config.toml
dataset = "photos with spoken descriptions (Open Images, Localized Narratives)"
crop_scale_min = 0.7
encoder_norm_position = "pre"
encoder_fused_qkv = false
encoder_inner_norm = false
encoder_moe = "top_k"
encoder_drop_path = 0.05
encoder_expert_mlp_ratio = 1
encoder_experts_per_token = 1
encoder_width = 192
decoder_layers = 3
max_grad_norm = 5.0
epochs = 5.9
adamw_weight_decay_other_params = 0
Rows from block 0 of the decoder, named by matrix and row number. Rows with one number belong to one neuron. Each number is 128 + 24 x the weight over its row's rms, rounded and kept within 0 to 255. All counts start at 0. Numbers have three digits each. After the name is the row's rms in percent of the matrix's.
# fc1: MLP up (decoder.0.mlp.fc1.weight, 768x192), inputs 0-191
# fc2: MLP down (decoder.0.mlp.fc2.weight, 192x768, transposed), outputs 0-191
fc1.62 099:128138156094158133136123150150126131123121133093140124102143166103106157141111130128122159122127170174073152133086172095135161134141097137149139125160157074129094151089165114137157171093129123167122132166102083133128089166158147166135131193143118113146090142099135127143131143138135111106114179158127167138116083134146086118116123155105152122130135140115113077134111160112156141134084156157098111110097120119146149121122137139109110153110094108108148104146101159152120118163112106103138101177083140124152118116171093121137103112078122108118130107126125125136151145127146140124
fc2.62 100:146136095103106107138156148115139138095164144118107127140166139126143141114121105091121093127160117124119125127155105111131128157133155155158160161104114101129156133188136121128143112120134109069141105109109147070147127149113142108088098131124165146131129161135121128136100134085125123137110144088105099125121162175152164100130122111125111161133151100101133140162163119099144133086151184165131141142121112111095170141191117151150125140125122071101081126102098103102097114124143153126119121080137074132119155110134154148151123131118169145151131091083166151126145113118161095123
fc1.63 123:137124180120120144137115136139076131095181081126144154091127150130132147113110159100118137123131134124128128143076135158142111098162118135138120117142150126131060169132118129101141108113135161128109155134166176133157114115130112128144133127148118131138126114098127094099175104096090130111121135115132105139142122153081161109111147204143155182080107143155123098105153108151111105128145110129101132151115123142126129141135146132122133121113137082145119108153154100135091098077116135131114115080128124160133176102150139157112125155110129078147082168184106115124154149113161094132
fc2.63 096:151126155139145107112120093094117100147126147141129123118132078114141112175082127125082162138114122164121086097146137121160103119156126123152124112114159123105133137116161155149137170121148147141119171103124144139172143117128154145096136082156150174175138127156131153144135107148117145138148115135138134116120120088104098169143090125130131140123134130138114149165138124119132166082148163121121145170117114120123144113153124074127120090179103110131127075094131144122163116125152102101129081118121139145099152122125132134122051081163139144102151137114067134076101167141102124117
fc1.64 076:128127078135147133140166117106108134110132103104153112128119148112133135125107140172128136129157136125150164116118178084095176092087127118083164110118122083141093133075133170118127145100159140152118152155132115120114115116114116127130105108117125143118103106127088116127173141163145124124185117130163143149156184140153151119126103123111100119146111121148083101094090102108139112157118108171128101118124123109105138125107123149112064157158105098096127158181128152132106128122145139121119116129139147204093175151119146150119154135154134165134140085111154128114156130150136093120
fc2.64 111:120127125166110129057113130110123099155127146091072121071132154116129105173098110135140141119130120145127159145128168100159118150111153132153125120123090100102102126109112144083154152094115133133122128141141131111124103140126091159117135139099140089102165141151107103142091148128114139112152199135178140100109150118132127183089100119135123184127080131114107090100123154135137107137139143117095153113119108070117088177125147120149121139137138169116153129140114131120106126137121125119114117090115120159111137123123140125114166104144170165143142125175166144123123144187099157134
fc1.65 083:095123140133141145106144136112152083136083124124123138186124145128110140152137118092133118185133165122157167135132107109162152109090116137105158103119117172126124140155155132082083134113095098085106122152145138112130147116095084118148132152111099145121142112136144072135122142143131153132135124143110166117114172141148103135130108120123168130111161143147092159077178137070154119135111096141125142093133090138142110131126116121081145109165114122114116153091130144159154138176104163136107168147143092158119100114119150171146066102126137115118101155117118118147130107088145104137
fc2.65 104:149098100129107169164163102098143164118170115097104108122130173170133132129112094127164106140151126105170112109108125125113142140084132124131127148103136088142114119109111129102154136164153115137150185173119141119111092129105147168133119130171118132143139061091147104145117142141111099157114116147142132168131128111146155133140116159165121082148175154129115081152146157167132130088139095144141133131166142129125098093134110128123140140113146139086122083164113098124100127142072099122127081135123068152155109125133140119081145154132138166125157105113121110140124097148112119131
fc1.66 069:117090140148104137134117115113117086096106103105145123113087159103163120110106158167098142134106125103115099135135084126140112090128140116144090189146154116157120145128167197083110150108138138116128106108119106099098140126153154158135099163137151149118129088164133127124198131109138111146155094188146177157142127162146159144185127138135122101106108145110141121136119101167141099141114130109121131141096123137077130138088126081110121153130126118100151139110128123146124171135104142115109121119136117079124163119136135132095135148144161152137118131152133145113160117079145076133
fc2.66 104:130117111186077131116101171155090153163117182147114160147161141162109138158136132112139136147112133147000119123115117118139102158172107140146135099075152102114095124118141130090143095113114137115152143141143147127110102129131114104151149132129120116128101145147119170133123098124122117131140122142133148135091118141119093101120131157104144110153161112135140124104123177161159101121142121121123125130138154118136142124116163156124168185145126146100110122077155133125095115145141101155128130133113163117125144134106149150103120105115122086158170117128110129086105148152099103109
fc1.67 104:148116118104093129147115114120108129117103119128125098126169145113121162136149131159143135116138133113159135129138119103156100142125120109155147088135152135138134132119145124174116113162115136169121159081138114100085149146134057089115104132126131151162146107119122111158131133123154167099163134084166150146129137128121133136123154108116112153098108172162105128093169133120090111179138141122135139123119126140091103139128150115157153168077132105149085121131141162135111108125146144098060137136150088174135077158122138110131111119156146146137095131081059131130171120095168089144
fc2.67 140:108118136184158133132122138131135096147138106090114137131110132132133126149104084092090154158148110132152109177097141147133168102138156167098091110154121102139115106110114133130142142138151132124137129159109123140122181154127158144116129120098145105122117115126137104127135101149098146129151105140136138143083115173138119154094078117100123142137134138129089138182145130109166167133103137113131113118110092130119136145119096132132164121164171106117132129158086156128121160124094093137119068101126136094125193152135124096151152090122093106171088151162164112123080164148091167114
fc1.68 071:067119094135117126156133094125124121136132125107143100139127127121096126117117099165131116139139130124135129137100125148112098144134085080121126094127085136158125081112130150143111154153135147134110131131147140118118165148139086127156094117110130148114107136152109107099176166158137134102079047129148157128123121146133136085109122133100098155152118136124106130096140125143079146119114169150132100128137106142115129138153142139123135228195120103148175172157113161156117097133131105118110138128171140173135129127164129126118093145120128158109104102089130130112089090151126138124
fc2.68 133:156137136110097104138112147165094133084162147153140143135120124085097149147150136120098128136123125102114116148108122136148086143124121163131085177133112152149135130142125159150140183104139116121141129154091106161108162093137163127162149156089098079110107141088136087172136159154139142149084137114109156136090141123105097155128113095109115122122095141103142142143159166101100122104083141098149077189154132118182139112143156103147184137110149115102119120159121130085101122152125129142099098144105136113149112131114148104126143136135137099123131120168131126127095121150151174096
fc1.69 091:104104167129124116110096155165171128136127119106152099128137138147038106138130136145106145133144114137143119153088105123123136133152144098093112121104198137131113137105155151136121120132121130170137101078141119126177126118104097186099087120116138157143112115125145159111108131103139132126108129137136116092118126149131129105174134153094192125156122096111149107105152170131138110115160121140171138084093114117167107149133139152098096075163145111112122133102099119113177139158167128111159118133138144123129134174105134138115157126139087133154111135127105130132117166093146173148
fc2.69 104:130105129040126146130140132168140160109182172126117103132122152098121131123149143122128128130123143113082129086142112119109163136130111134121098151130182190132140143127129178185165112085143131143123109136111106101109144082147144147151128135109156135149100110092136107100172133138108115140086121121179135103133119077099123133133134130104131116150185122142137133156097139105127155102112100101178098140126165157132127078136152116117166152085170119092148144102146144119116117155116103146119131128106140130159104117144155154125150112082111122118123113134151103130102124095131142093
fc1.70 105:147111104123160084128128152147099128115091145108133116155150087153104146127143112154161159097119097128146140182119140109112122139165119160125152111149118105087147140069111124148110178134104139130136135139147090145077148150115137141141093122166114085164150121087124134130120115131136136127158171118107103135136113162138132106095116120108054109144136102105133137179129110139161141112124127132129110160085092110151193098140117156128143159072096130140095091137138178130151123138128122117143083156133127093121092128113123101110104152116126164144129161147142107125124174138147161148
fc2.70 108:135134131140099094154171126115145129126104118130065132153150066136122122123143108134064120119180116123194135085150158165128152142066154131135166126135114125185133137146094134102117090143158098106159202106092146135143121148121136114144136158125113100158153135119128138093180135134132138114137105102142125146154142128115122145143163157129108156162112134125138089105149134149136111101162130132123115141150140125113133140159102110114189119130142136114125093144129107061131113092133100112101120132113105121114117145112143116146156089082113141151110110089093115135139139148100148130
fc1.71 104:134115120100124133152135128102082148105148146108107146142145125142136089130103092094151135128102161152102117121080179139135121152154074089098157118103148136133132103104107154116128091142145087147135164112150126154141155118117110143136140169120126130097104143095091105092071097155150110158133081109113154115164114135133154128115140132090131150135107095151169138127186147156170111131124146152102128133111103133105123149127109176119137120099141152091171127152135080132152106132101120099143162114103122151111103167151172132120111153184162099158135123126137101117183132116135118132
fc2.71 103:130059183103143131175126098125146144113133111140141146139108112101105100125153086112155149105136165075171123155145151138146138135152144122121147172090135114106092140167128150119112073092095098142129125088122144111089188144120136115174113151128092122111141117115083088072067135123157119167151109129129155151135127148134105122110105132139108120112126096129127137148121131186148159146149149102120122115114123123107134141141122146157141154138134139109152135131134143145126116130124109102188149118093122142128128123106134093138076149174141159109106148151136068141141129119105115131
fc1.72 108:153096171145109135120150117106068104118120156110135116136122121122158086173124106140124140112076156160145148121172156144117080138193141166141138151137115133098147108154139110124073128137124138116141165148133123167131088084112126111095112135109119120121133094110081140109120160113154101109127105124134116101122116140110111175160124102119163119105120109173154144091109138121139108111119173152100117120172146132154160129123120114116135113102085077149105117151122117144100158195087131109158121125140107149130167136157101110123113161121100126137121140152107126167087132131145115177
fc2.72 094:140091143109150122154121160153104102168103111100110123117139124124128158108184136117136117089114132193146146093111140124124124129121137171134130100186192136134133112108142157136152132134098160151108090129120088138120116124102120102144089135117101110126086119149107113109086109123125159068115111138128152134164118128135134133100127169143107152116116136129176160150106138118151098116132110110134112124126150170079164166139134148149073151166102144144095150119173156146095133129106090137138102100114113130139112089135105108123122067151132119165110131117115132174158118170128097148
fc1.73 105:144119116166140158084146115158101095117113093130089122102139147107138129095181143107153098129127114198138134140126104118163151112176133141150126132130126138195155115171099116168090113129132147088127124105124124100137144105126136174118157139144107141155109119092141059125111127122154162132149120105143116087147162136152138131135129114136144119101157118116159116092076095130128078143157132091167112114147122149141128087131157089135131136098103157115120085091115142159128088128149114131125104112110098151151130109176183129111127150095154131138117152135086119126125132127147134157
fc2.73 085:115111111109112128129117128110166135183104150140107134134128095133138113139080129118114127127129129095088109128175169144095086133109100086138136136122160104064110108084148153121164156130131136151100094128186085155123119137141148113135114118149119100087143114118111170128183142141125126122149132161064160178135132152124124102090142147141118154143125126121144126118138165116142154135124146143119161140124121145159155163108141135133115164157133113162139155136130133121177141070114109106110103164132147094114149122102112120157118053120098139107151121129151139085091148086108132136
fc1.74 102:142108119138092156142157115116138104135114143094085135103171146141057139137168095150115152120161108132145110122119156113140124135137141121091123094130146146123130121147091080163145140129150131144122137096102153092123120087087139135128078112095143119140144123114094109090125132146119153130143091084153134150096125124105081133126156164110128148150093102082146110129142151110108124116086141156158144100142102132145154202081134136144105136162168121145114162167148152154110148170152174107111145147116129150105168180080105121142146133128149126126157134116120113145136130116093106141
fc2.74 084:121146144091145103124095112139118131168145119071142140125115098148143123158110128107097098134113123135144131109122102164097154137124112118161146111128114156116113155124132151134162133115144082160128089189157107100107140149152096094137117159113160101108157180180091131134167110190124129138106182148132106105135110120125107169094098162083144143143126128103128134123129128158154113127115114137164154130129111108121126114121143142101144141131172094159114089141092113146121121110163082156108149129154127160111097119103153124155140132095113097098108122078163097096139160156118170145
fc1.75 090:100122125135144156146101128121141129105141107148089126127149126124105099140153182141125152135117130092106162128139173116187098175082148131133137089120087071125078134087153130100093119175108094117125108178161169122091119118136129144151115108148111131114155136119124127116137111160128127099094089130141144147091100184116170145122119116100139127125100109150160159144160140149075155100140126133115178126161144104144107081104145087088119155124120177089113138104114130162142140126119143157116106158134102116133139109118152115122134150179141152113149147117147126132101126145138105129
fc2.75 094:147142188142134122100079144130158166095152145198118120135106100133107142134124139103101115118074124107150129121137137087114148103148141106132096154150122145117158108114165169123144085118183138126084139084100156163110120132125124147115124142124138119134125154176160072134114111128156092137131166141147136128157123127098098106126110132082165133118159096123116110118095127136131166155129161127124157122158142147138140129102147154093116108129125139106180154112139152139120159118161081117134145118091164138149143149108141120102124118126107122136084132126106102100159116048098133102
fc1.76 092:114156114136111131109134183115105114146125086119130155107136125133094156167139127126154133139111176102142107137105084115140137079134128149140166137106142149115134122170117140132149116113107116118134111096135148093091118148136133134080116096076086167137127129182118110125126175107154122086129122124100133164124191112135130105138103063109126144108114112145115130152137180122084118148110115131127123195076108134151172157109176142128101103120121168178154111137128144102120141145088146121114150123116142158152145138139106130118122105084108148145132135158125156146101137115076133112
fc2.76 082:093127168155123147162132130162141132183150126119141133160096107155137077094085097141123101144144185109139154141122145179121125120120154144121117139129141076137189079076111067129088097157129143166071109116120126114154116130143089101146125100126143152128125144125122106093119156141151131162120131134137134098116166103142100119105107141127104136144129121126157118142147136155135150168144143143127122084148109113065135102155106102100128137125151129158090127116137152093097119091150127161153073116142157137133116127124105116148151144169160140131127135145127112086117105116154115150
fc1.77 116:124097148126109140127135152084085119104161079160149137114118111126123138127126152124094161087126112138116119163097138124134083094149124148149087086117140104156100158104148113109153118132196131114143116131107146112193161130138099128134141095186137139119132140102088140130152094107112135128100144138132121148127157156133115138147125154117127185129124133156143165127133139133123119124123131130103122176124122139138152117156111068125116132144122127148109060158118121111177122085109143147158122080152120122079139093119149115126127174118141114152100210149141097124148137142149109153
fc2.77 101:132122127141127142128099139159163124086126169124147131091149149119143154147151125185151128097183151130146111140094087140125130157102143096146134147114180094128148087139108112119112116120099142128104138127113161136133147106089118143096112139147107141140111138140165090125139139132106107146183074129148129080146123111150092090148116087178106116161130127110144085134142135119105075133157116113134130158160154126098154122081139102129151144123098172148157093095169120137138093125131126100122100179118135144154130121088129093091105126131076154101160139155103112150137114141145149140
fc1.78 093:109145184121142100132141150071114138145116142146153158179126155131125116105143101114136130111113126155145086103146110113096144133113137147160135154174162125131117142146147097133150156114104130120145155138150115106141143112123114139130145077100105114108122172143180136124089092103125129151146134129128136114119128145120085079162133135162131148148182155136123149138073122153108126089185093140149138126104116088158135078158098143111111156156062132077115128150093073141118111108118101106154125154128110131162139122139121143104131141189120116116087135136119152106131126096122147155
fc2.78 099:149129141156067130120109142192126104148154192103156134105139111139133155121072077137176064120120128114106121100102107122149111168089108133119116084150130128109102118132091143130088105179151131142120113125100123119124157115152166109081083123149157140133137132140119108153122137114136143143127113104159115103105140131157160180119095110110145155140137090124159105140126099111104128129137096152154142114097193145111123118150098116133136124139120108118113129157167127138106132096126149123144107176175123152118132144113116187137096169163112108123124137137126107151148092130128143111
fc1.79 110:128150121162085157122124101138126130169157163147114124137178160136107128166088128144161120110132143145156136090102103123149172149133097155168122144095174132100097147156103108108108115149118127099134157147084112149148159169129095150089153148153120137118141115110084100091156135185093126113143089121173119139149072128125184155085135141127113106115104103143138124100122120134108133118111103125157127122169111121120125130146111153108131151159148122101147147134125118114138096101128116103137158148102113112133157100078125075120159104131125094098153135122123129118174176082128133132
fc2.79 068:110123168149162112142099095114112166099090076136099131150120123122145082143104132172096119141135140149137131090111127091114157153149142138078110085107162147109127094130132124161128132127080128153116142150113171138081144157095119158111131119181159150131137115124140081130134093153122107073119140133121137140109121113131117174141142164133153120125148112139142125137127138144126127131126142116138175091153082119077110159103124156134128160117136116175086116086123133144120132123107182111131110117126128144163140156079103129113192107103134126105182134137101124153159145094148132155
fc1.80 090:083158114072109117112116156134134135105149120179081102121163138111178104151111119132107161144135153124079125099111150099119149098170114141148094130148116077125174129135137132127110118101186103120152099178127119136105112146170104167166129127150086123122103154124138149126098095171127128108101169166133114135199124135119160131113130127136152124133102126135147111144108137121100149132102125119105164147085114124149120074100088109133159169139119121152113151123104068124137101121103148141122125147140153143115124122110118120124122202119164120103131126109118159141138153132113124133
fc2.80 105:153143135143104099166117168115157128089163085137166120146123097117119115107139075139156144137118128129137130121137150119105158130159096151145109119114108090130137096171127131125178134129174130113123158109124140091119145149120134104085088148097147134150119118145120107100090107141087107087182149120127133185114143100107136085119158070127161119141116130102149112096158133126167092145117108126198136125120127123142154092122154149159129139162060126154130144154120099121142133188130100146108126125158120157137110138132123085093126121121122133111145170124124135126097124119117085160
fc1.81 115:117152112139106151155109147122106093135117115150126139098166155093129203117122117127116169158136128146094115123130141108135130083066125142126144138127108128132108132110152107137053109168079148143129118162110123121136162111108151156138148108135123121112139129095089090077120117132105146114140104146096142171068129114131111131143133100143134140106078136112183069110116123197111130124130132176127148117168157157151147126138162107159122134127158144106106166128100130135108131091122128107137161092121104158124162172140115150132157130141154141119132110151124125121120183127120123116
fc2.81 022:098110129143091147113113146113160110152104109162106123101099146130105152109112114130109147146138096159099131121141144135129149132132089148135156153118098091137102128097151095121063133130120126098131147102075133139119127135143092158168126120164056186110136184098105163068107135102142066126117116141141150157098115144113138140138147126146142099148119122115145127063098098161130155112091144151139131130147178133118083148159178125148123131094104160121100174129089121135112116126146133120137147140125145119123131160123109147129123148098149160082149159124148119102152109124130132114
fc1.82 109:090128131127147136089105103117162085152130142143176158109131167095115147131149131126105109115097144104121088136136124099110155146104113146141122162178101141106119128116107106132101138127170126145105168133128105134106140142166128115171107167143075138154109100116116144171119102127097160113106107091165083143092150071112108144139134131183095075105134146172111145161143124161105120130143116149134179126138109118112111157109147180129130138139112167125127133140156120125155134153155140118130115171128113090109138137117155128089117109153105186096130120078118132119094136155093129134
fc2.82 118:104184100120094120107104120165133139121152112140093119070119148106156161114180173152100075137114117096149123137103105097154109128094150114164135120125164122135114150115136147136141144147108108122175087131128148118110148157062165166119174123095107120150138164123138114119153105183183100159127140136149123129182101134155111107100140146121149106147133141160116097088107133137147139087162100118134109136130161106107101126136126131147128159148137130091110143131104136124106126134109175128080140145112134121115117089111112122141153086175132143098137094151124136111133118118110168139
fc1.83 089:088114177115159130109112131126146126147105126129127150145167150133105142107102129110123084097135144127137146127140117151097068103083131138109131170130138157117118140134117141131134121123131119129112075131153094152166126119150062148128161159157134075101114139107087142125146152098161129159112136173161110129141114137192106145146169170132135114120158109137113137142151101093164119119177126123109124120160113125150130163130107142167133143160130142113136150129094130161119120151090117156122112086103113091109149132132107129157172125093114140107099134125149047086140099144107162129
fc2.83 102:127153132099118097165145127104106141127147119089127140131155132113140134137116121131131142157158091120140107166108099127145125126104102119122152128116153109138143137155138126140141138130135151131138159088178119135107133121131155097140143158141127142162190138134143116135101138139147174098163147122131119091137098127113175082094150104145125103163106138136149095096137107074132135182102158132170079120106123132135146163172120132118107109095139108116158109101128151125069121164091095105144075089113092133110122144157144105121134147152117145105180146128122136089113135111209084102
fc1.84 069:172137096148159157144141153134085125099146135110108118096122149042115135106094095136125138144111129137122111099103135139143109117106152144159136154200138122133127124099162180126129111130112106164110111097088084123108170102100117149153120142119127112115117141138176090140116103141135134101119118148120177118111150152129142115098164129127111147105123141120127123170124130132108103194137154109118099118128146100165096123080140120110127128115102109121136108098153138136137174114121148098101149125189127143073112153084144104160161114132154117165119166154105142129166114126133113107
fc2.84 117:152136099169090172118130140147145148141129128147121133168125127171141124170147162156140123144092174124071102159185152145122116169136121139112129122102110074132116118159132093108137175149125128098104139151098139129073115167123101119117153129137108114134122150152086155108108128111160157120120112123131091080092106144094121091158104164150154126149163117114086087138130113126165160103161153138153090103137133139156130118122147101120120124154159135097130138152131122132125150107090124164157127100105125128079112143107138129133099149086136077114116109152135139114077132123091110122
fc1.85 101:168088113147138145117104129141144117102124141145119164118139092148152146087114101150117134137144147127136140110136091138139128139124120128164120129112111119078121106088150135172108145140105090152136137133143160137139135127121129140140137106126089092120113189156175138168104151148148142120146148083125162177147079092108149146148145137108122118145150107131162117097137161138141150090093123123130150110148148104126105104071174106158123127135148169144160124154101165121111120088176119094097125133162147163139099099096113079118100090079135123139150126110127115119117106112059112160
fc2.85 113:103143122130123137088161099150084137092162122124122109108143115117145151132134169114125156078198157143123094138147122150180103132112154110138159127145107136153129121150126107160135096103136136142130141118135131103111156121167126102135120092140134153135129034125137134120161068122080117134134103086168129095124130156109148124138128150122115142126125151163153106125100135097147152116138152142110083131148105126099144141149094128115109134130078114137123097077148151150165117145110120117104120093112141130168154133148170108133147139150098163095173155163112116111125071118164116125
fc1.86 096:151144163120061116124149148098126114135153132102139126104177079090103113149123107148157101126156130121126144139108120143118124140133129154142154127178099149114163115135140114154148126154092131124101141130144141118145171132144111112077108082126118109091092123142133168112128104135101143138154094117127124131134103117105110144103162098127128108124163117166174165126127082142142149143158110120126138141099084098117092141144094203134122158114133095094114146173077155150115163175109130164136139089123130125121140139160146146104154110140116158140100063096114096118117134107104149126
fc2.86 087:143146134091154142144122116096146097106124143199159154108096133094126155123144137124065175134123122159136131095123145096112131102159095105123102151113126104090148114087133132130140116098161142106119138112106139118126114147139148138087125123131109148099125122141119090126136143124085173143085119131147130099124129125126130124141104133114144089067139128131125127116182161082181129142136062104089158140142162115128137131138116122154126138115088179137145070155145140152113163138144078157119145118159166152121151177121134129126112152139127128099121138151100173097160107144156130114
fc1.87 089:147117138112143106111129129129157122160115114118137160110114088137096123137119154096112100092114147156121130140124135140154079115127142075145132120156095133145156130117118135049120120111138137162140063151123121138101134129129120126134103132121125117099103122088138138133156149174083122158087155197152099124135154119176110142138137173148173134141148131109108141101105087126110124127176175150119140165169080149115119145132070115128135148125167165114080134110151111138136130139117152177108135130084156151102139123088125100143150111140107070118108128114128125126145107129133155103
fc2.87 116:159138133082135166165135094165079125117128142117091071161143120092125156138146110134136180117152125141149074121088112157152155102142136115078154125128134130140135142121140107128135128133160079124134136120182129114122165146131128129107175095153120123115111110127137142161090102118125111065118094081145117119118124144130175100084133114161097150082110161184135127110088135083142132146092161139107137098087151154115157112162137122135097121134101110141111132130152171133162105133116129110139120158113144131159135117133133123091142160166155153112164136124152108131115138097125114110
fc1.88 101:128126111105139157168141087093124115125153127120131133132114157135127154168093114124128134119131109136112153144130130106132152128189171135141121154139114136153100134154124102108145133106170151129120147103110158147136180111105134095162121181092081122087136115140141094129144177125130128130100137158083109142103166109094150106108147099169173158095073150141119100133137121155087081085155109168176144052117175132112114122103136130104147102126127115125140145121133120128098085189141152135130150120129139144102131124104111097111114122134116101142098114123111159115117147137146117165
fc2.88 071:174138109138141100142174126148154142145096133146143117135148164143118083095151092132104146137177115111102106127132135099133086116105096165083146121115163135148138099082121134115084111174173133129088115125117155126159132109083149157143151138101153140152123172152090152116157116113142137100100158106177106166142109110134111128124173158122089099131118162162159146118120139138095176141151129092108136148100124144144134129119112120162079108124147146119116145139118086118118142088107143115148073143146145108120122074154118102116132163121100123104164125152133093110118123162147115123
fc1.89 087:117152052127120114097134188181128118166179080117096105116173103150114141137133174111108142116161164141134163117104140141116133134140137123142105152140085107160143137129111131101153185128151139096124142104148137153147139115105139137132146141125109123130127120138078121123142100097121152147150123131085105136152144106152118088135130153116100108106117125160139147168082103136128129131123158111144122158178133098110108105175119105099144103153173123108118119124100073160154100117148112154169107125095117103127143123140134128112086115133119150141137081168142076118113143145173135116
fc2.89 118:126107152079119127106129156118146178092093125125136142116141111152091156126107095127118106130118105100113090117150085128122143166134127114116129143146145127076116162147135118128112106120155107151181135105098152113164116154147196113130101088184123130123130092135112092153126146155145132099175115147117129138177179141112158159112132109132139134137112138141115164062171147138112138135139151118123135084124077166145079134129167118129101157122140093140130117120154140111144122143172118146107113103150158106142106131088126165153115089134098124128118104120087106158147100138125102164
fc1.90 096:165140116135105123176123121135107130156107092142087099113154106130129143126153137097179087116118144156136128142102168093145148094135157101190171166126104113146163107102129139181142159116139106113132126161140162113156151079134108112148122101164070106123130141109106113129143075119159125161100172130104156118122123119152163140155118110163139128127130136121124112121159126156103118149054071112130143137112128128145148114158167106151091114124078134154141128118130120156150134162130119142100119094116116162102112140111122119107098118125116092121154149155127121086094112141134151161
fc2.90 086:082159142136174134088151115100142128082079137140121161125084113106112151107087140128123132132091114127181102156120120148155119099112136148084136122084143139129138103151154151146130150122111126168144144155137122166158152129157146127109105080089148145147117174155134151147113179103122110129164086135160125094118144117137170101118194135102107119166107092114131114149132083131091149157115135150154110109116083120146120127112141141114127146095146107142110108141122116114103127116136087122141119130084144126092129150175134118106115140114112172111110107138104140152142185109164093142
fc1.91 107:105124099100143134145118086126130136130095112115131123131141155110152159136118150138137163127117080119158140108147109101152116164115126117120161120151156129129119166153143113138124150071127114152131136133118138136135112180096163105149115073156173153149104126128045095107142116156103162113096152113144146123129154130135126125145138171123122115113103140117138161155118133110135136113149122099159141144120170096145086120147138144131124168132160132134113154140097114108138090151145129163091174120069127102114098142094099135087165132127175168135125121128117077099080180083139141151
fc2.91 072:101131110160148113189123154135129111118136151142136137124106140095105094150140142169153107126156117181117134123184118117161130146129178138128118117124134121131111086127101135093129144132119138089171108136121178123127152136117144137123112133149138144114165100109172159131125095097180098131105119127159122104121167155128153142139120146084068125102081110143188144126144133069167092147123079122130104146136160124159146136126122115037086151141137132149096136114141141141067120129121158123146146106113166127127127142107119126135136130141121130089143111128121107139129109080128112114
fc1.92 086:122124123152131151135157129108131115104133079122172151168141135150110106089157181117134153157130113102142132109141098092145131113151202175135094117116135130148102135125161123135147137125141122099193112123100147092086134128109145160127122133118150168077148098098175099139137145112149146096109111117103078117156092114097156131144153143124100114106134130165140148110107114084140120152095131140153161131092139156137132114168145107124136107105148170146151140121093111105106112126130123091084111117159078158130144113103190155086145152133151137138149118119114099121164111123124133145
fc2.92 073:144120135140188090131140105138123088157096144142116051117157177159090127096101149126145140111112104140070095129125141105100139135115118125108128210139112138121139142116129117142197131070132129146146112143146102102106085151138131180147096116145119114120123122163094108138098087101116079127152124135164121097150135127115114147156132097142198132133140155163155113095137124115149113143128131113147133128147133163161108127110119105147146169147170117117158137142142128140153124143135120119119142141093126095144143143107148129165140107115144083110132110112106128123136122109089170138
fc1.93 122:131116111146122118112094145140148147120172178148139094129129105149130136128143148121109160154102114132112179117136141126116087136123148111105118134124118149122145105117140153142099117124108099128176075112160163082084050142161079139133098104142178127119146121129171139118127133148161133091100117151154136112110120120105127172130085119126160133139111128106105142141147101158104140071103121127129123111163157133133141128140179124163118113138143123135176107120109110107120132131148185173104102135099099095183144134122141085169126137146124107094138151166184122139129115108116102114
fc2.93 131:118146133162118111147132153157115164144147133180111144131137141085141074085105138105104131167141136136142122121165098133095130155137191157178136128099163088129146112113100132170130146110149125124163135122092163128107112152157100125130091126115134129135113106136141121155076070140110199136145116093128099120148114132149137107121133113113119107133121122138169124156134125144091114078165109143100145121187098140149106119108106133152156123138123110141124106129078098113138157142137160107134163134097146097141134102126136163076164114105131121143136097071094143141099148139133111133
fc1.94 101:178136131147185116049166132118110154120075118132152099133129135139130137104146154137128111108147169188142158143083134144088118154144142124142104157152099111117121154118098170123116134160145139162134096142094145150120117143133140162136135145149122095090143106144113141104059144108118105117133120135130123152138073139128125104146123114088109114156085141123121117148161107111139145124137121130176150083105127131098125109132170122097150151129122116124093126129149115136109135143144145110130123093119117100155155132151113075153109139164158147122172076118141100123060167149128123125
fc2.94 075:167148125122115123133085163134112116153115151124162093141111137118118124090110132137082107102152135091157114119092160135121144138120113083088103099187151096099128122158100124139098107128108123155095121117134103144099140120138152156127146137188146120093137163118103169139166116134095146128139153110144133143119136119084120170149123138128104142133128150112118119104141112129154170120113137143087152152127119065141125157151112074096146061146141144111130136105154133168111139149095124126135150143149153107129144124129156154111112141129130095154083132178142121066154077175117156131
fc1.95 092:151124142131145133140141116137136064165104112144137155162110153107145129116204106129138074149167132123127133093122128114097148120139130104110154113133155167128115122092084140146107128164113094152115152124091141103107103155123117118159121126090174090081071097109151123092163136138154114154136102153157089123162109120145129130135114189092141122110139103090132127109103090119117114131154181139137154112147108102104118126121131112184111192101145144130142139091136133186121139111146119088151120143131109117131127123131143106130104102143106151109114103132156146151158113116115098114
fc2.95 105:118157173167110156130124162164074137096099142116129071090144075161132179128094150165108157100152122122172087161113130116117119117091131086114144106157124083086112125132151093144133131165126156153115169121129144148113132125146124142145126149148092175168145137129170173181092172158117095087127091145120152136136112103109131155087151108105110143098156112134127113140101101126129156157104132112114126125110140123114126165129130118126140097132098132124131179127094152116114071130141093145171118121096150117117111131109147140125127147099134120114129124135101138095134129115132124128
fc1.96 097:143101147143138130131158094114125119106136124098129154129153087137129133138148138135101172121118125146099115143138081137154120108119111118073114102124102138106134108116121101125134161135117143141187135087132118120088153140139146118143170164113112133142105132104149118106113115151086186051111151127172073132121128111172104154106135095134157121149130134163160144147120157146155090140168135134101128118091126146115108150153132163129122147150097115110159123122136116114127161082148112131133117175119173121155089103108172131146100152080132063144119139128136159116096118126142180168
fc2.96 102:149121127123146153115113096138098137159086116151156157092156175138109093105110108171132114151138143063142143135098126129131145131162130110143100122149146137083166100131160125181116141089121127150044132132128140117145119079150133129105127099152176115090143161106120149118139130118119098131157125144084131110136105142134101096097111141120101124121106129089125136148134113101120146171122190141113128082110127103114175122102124122126127130160136157144162132098115147156114153131112147126147139119147181090154120114148133103144153143091129117091156184166139118150109118096128120165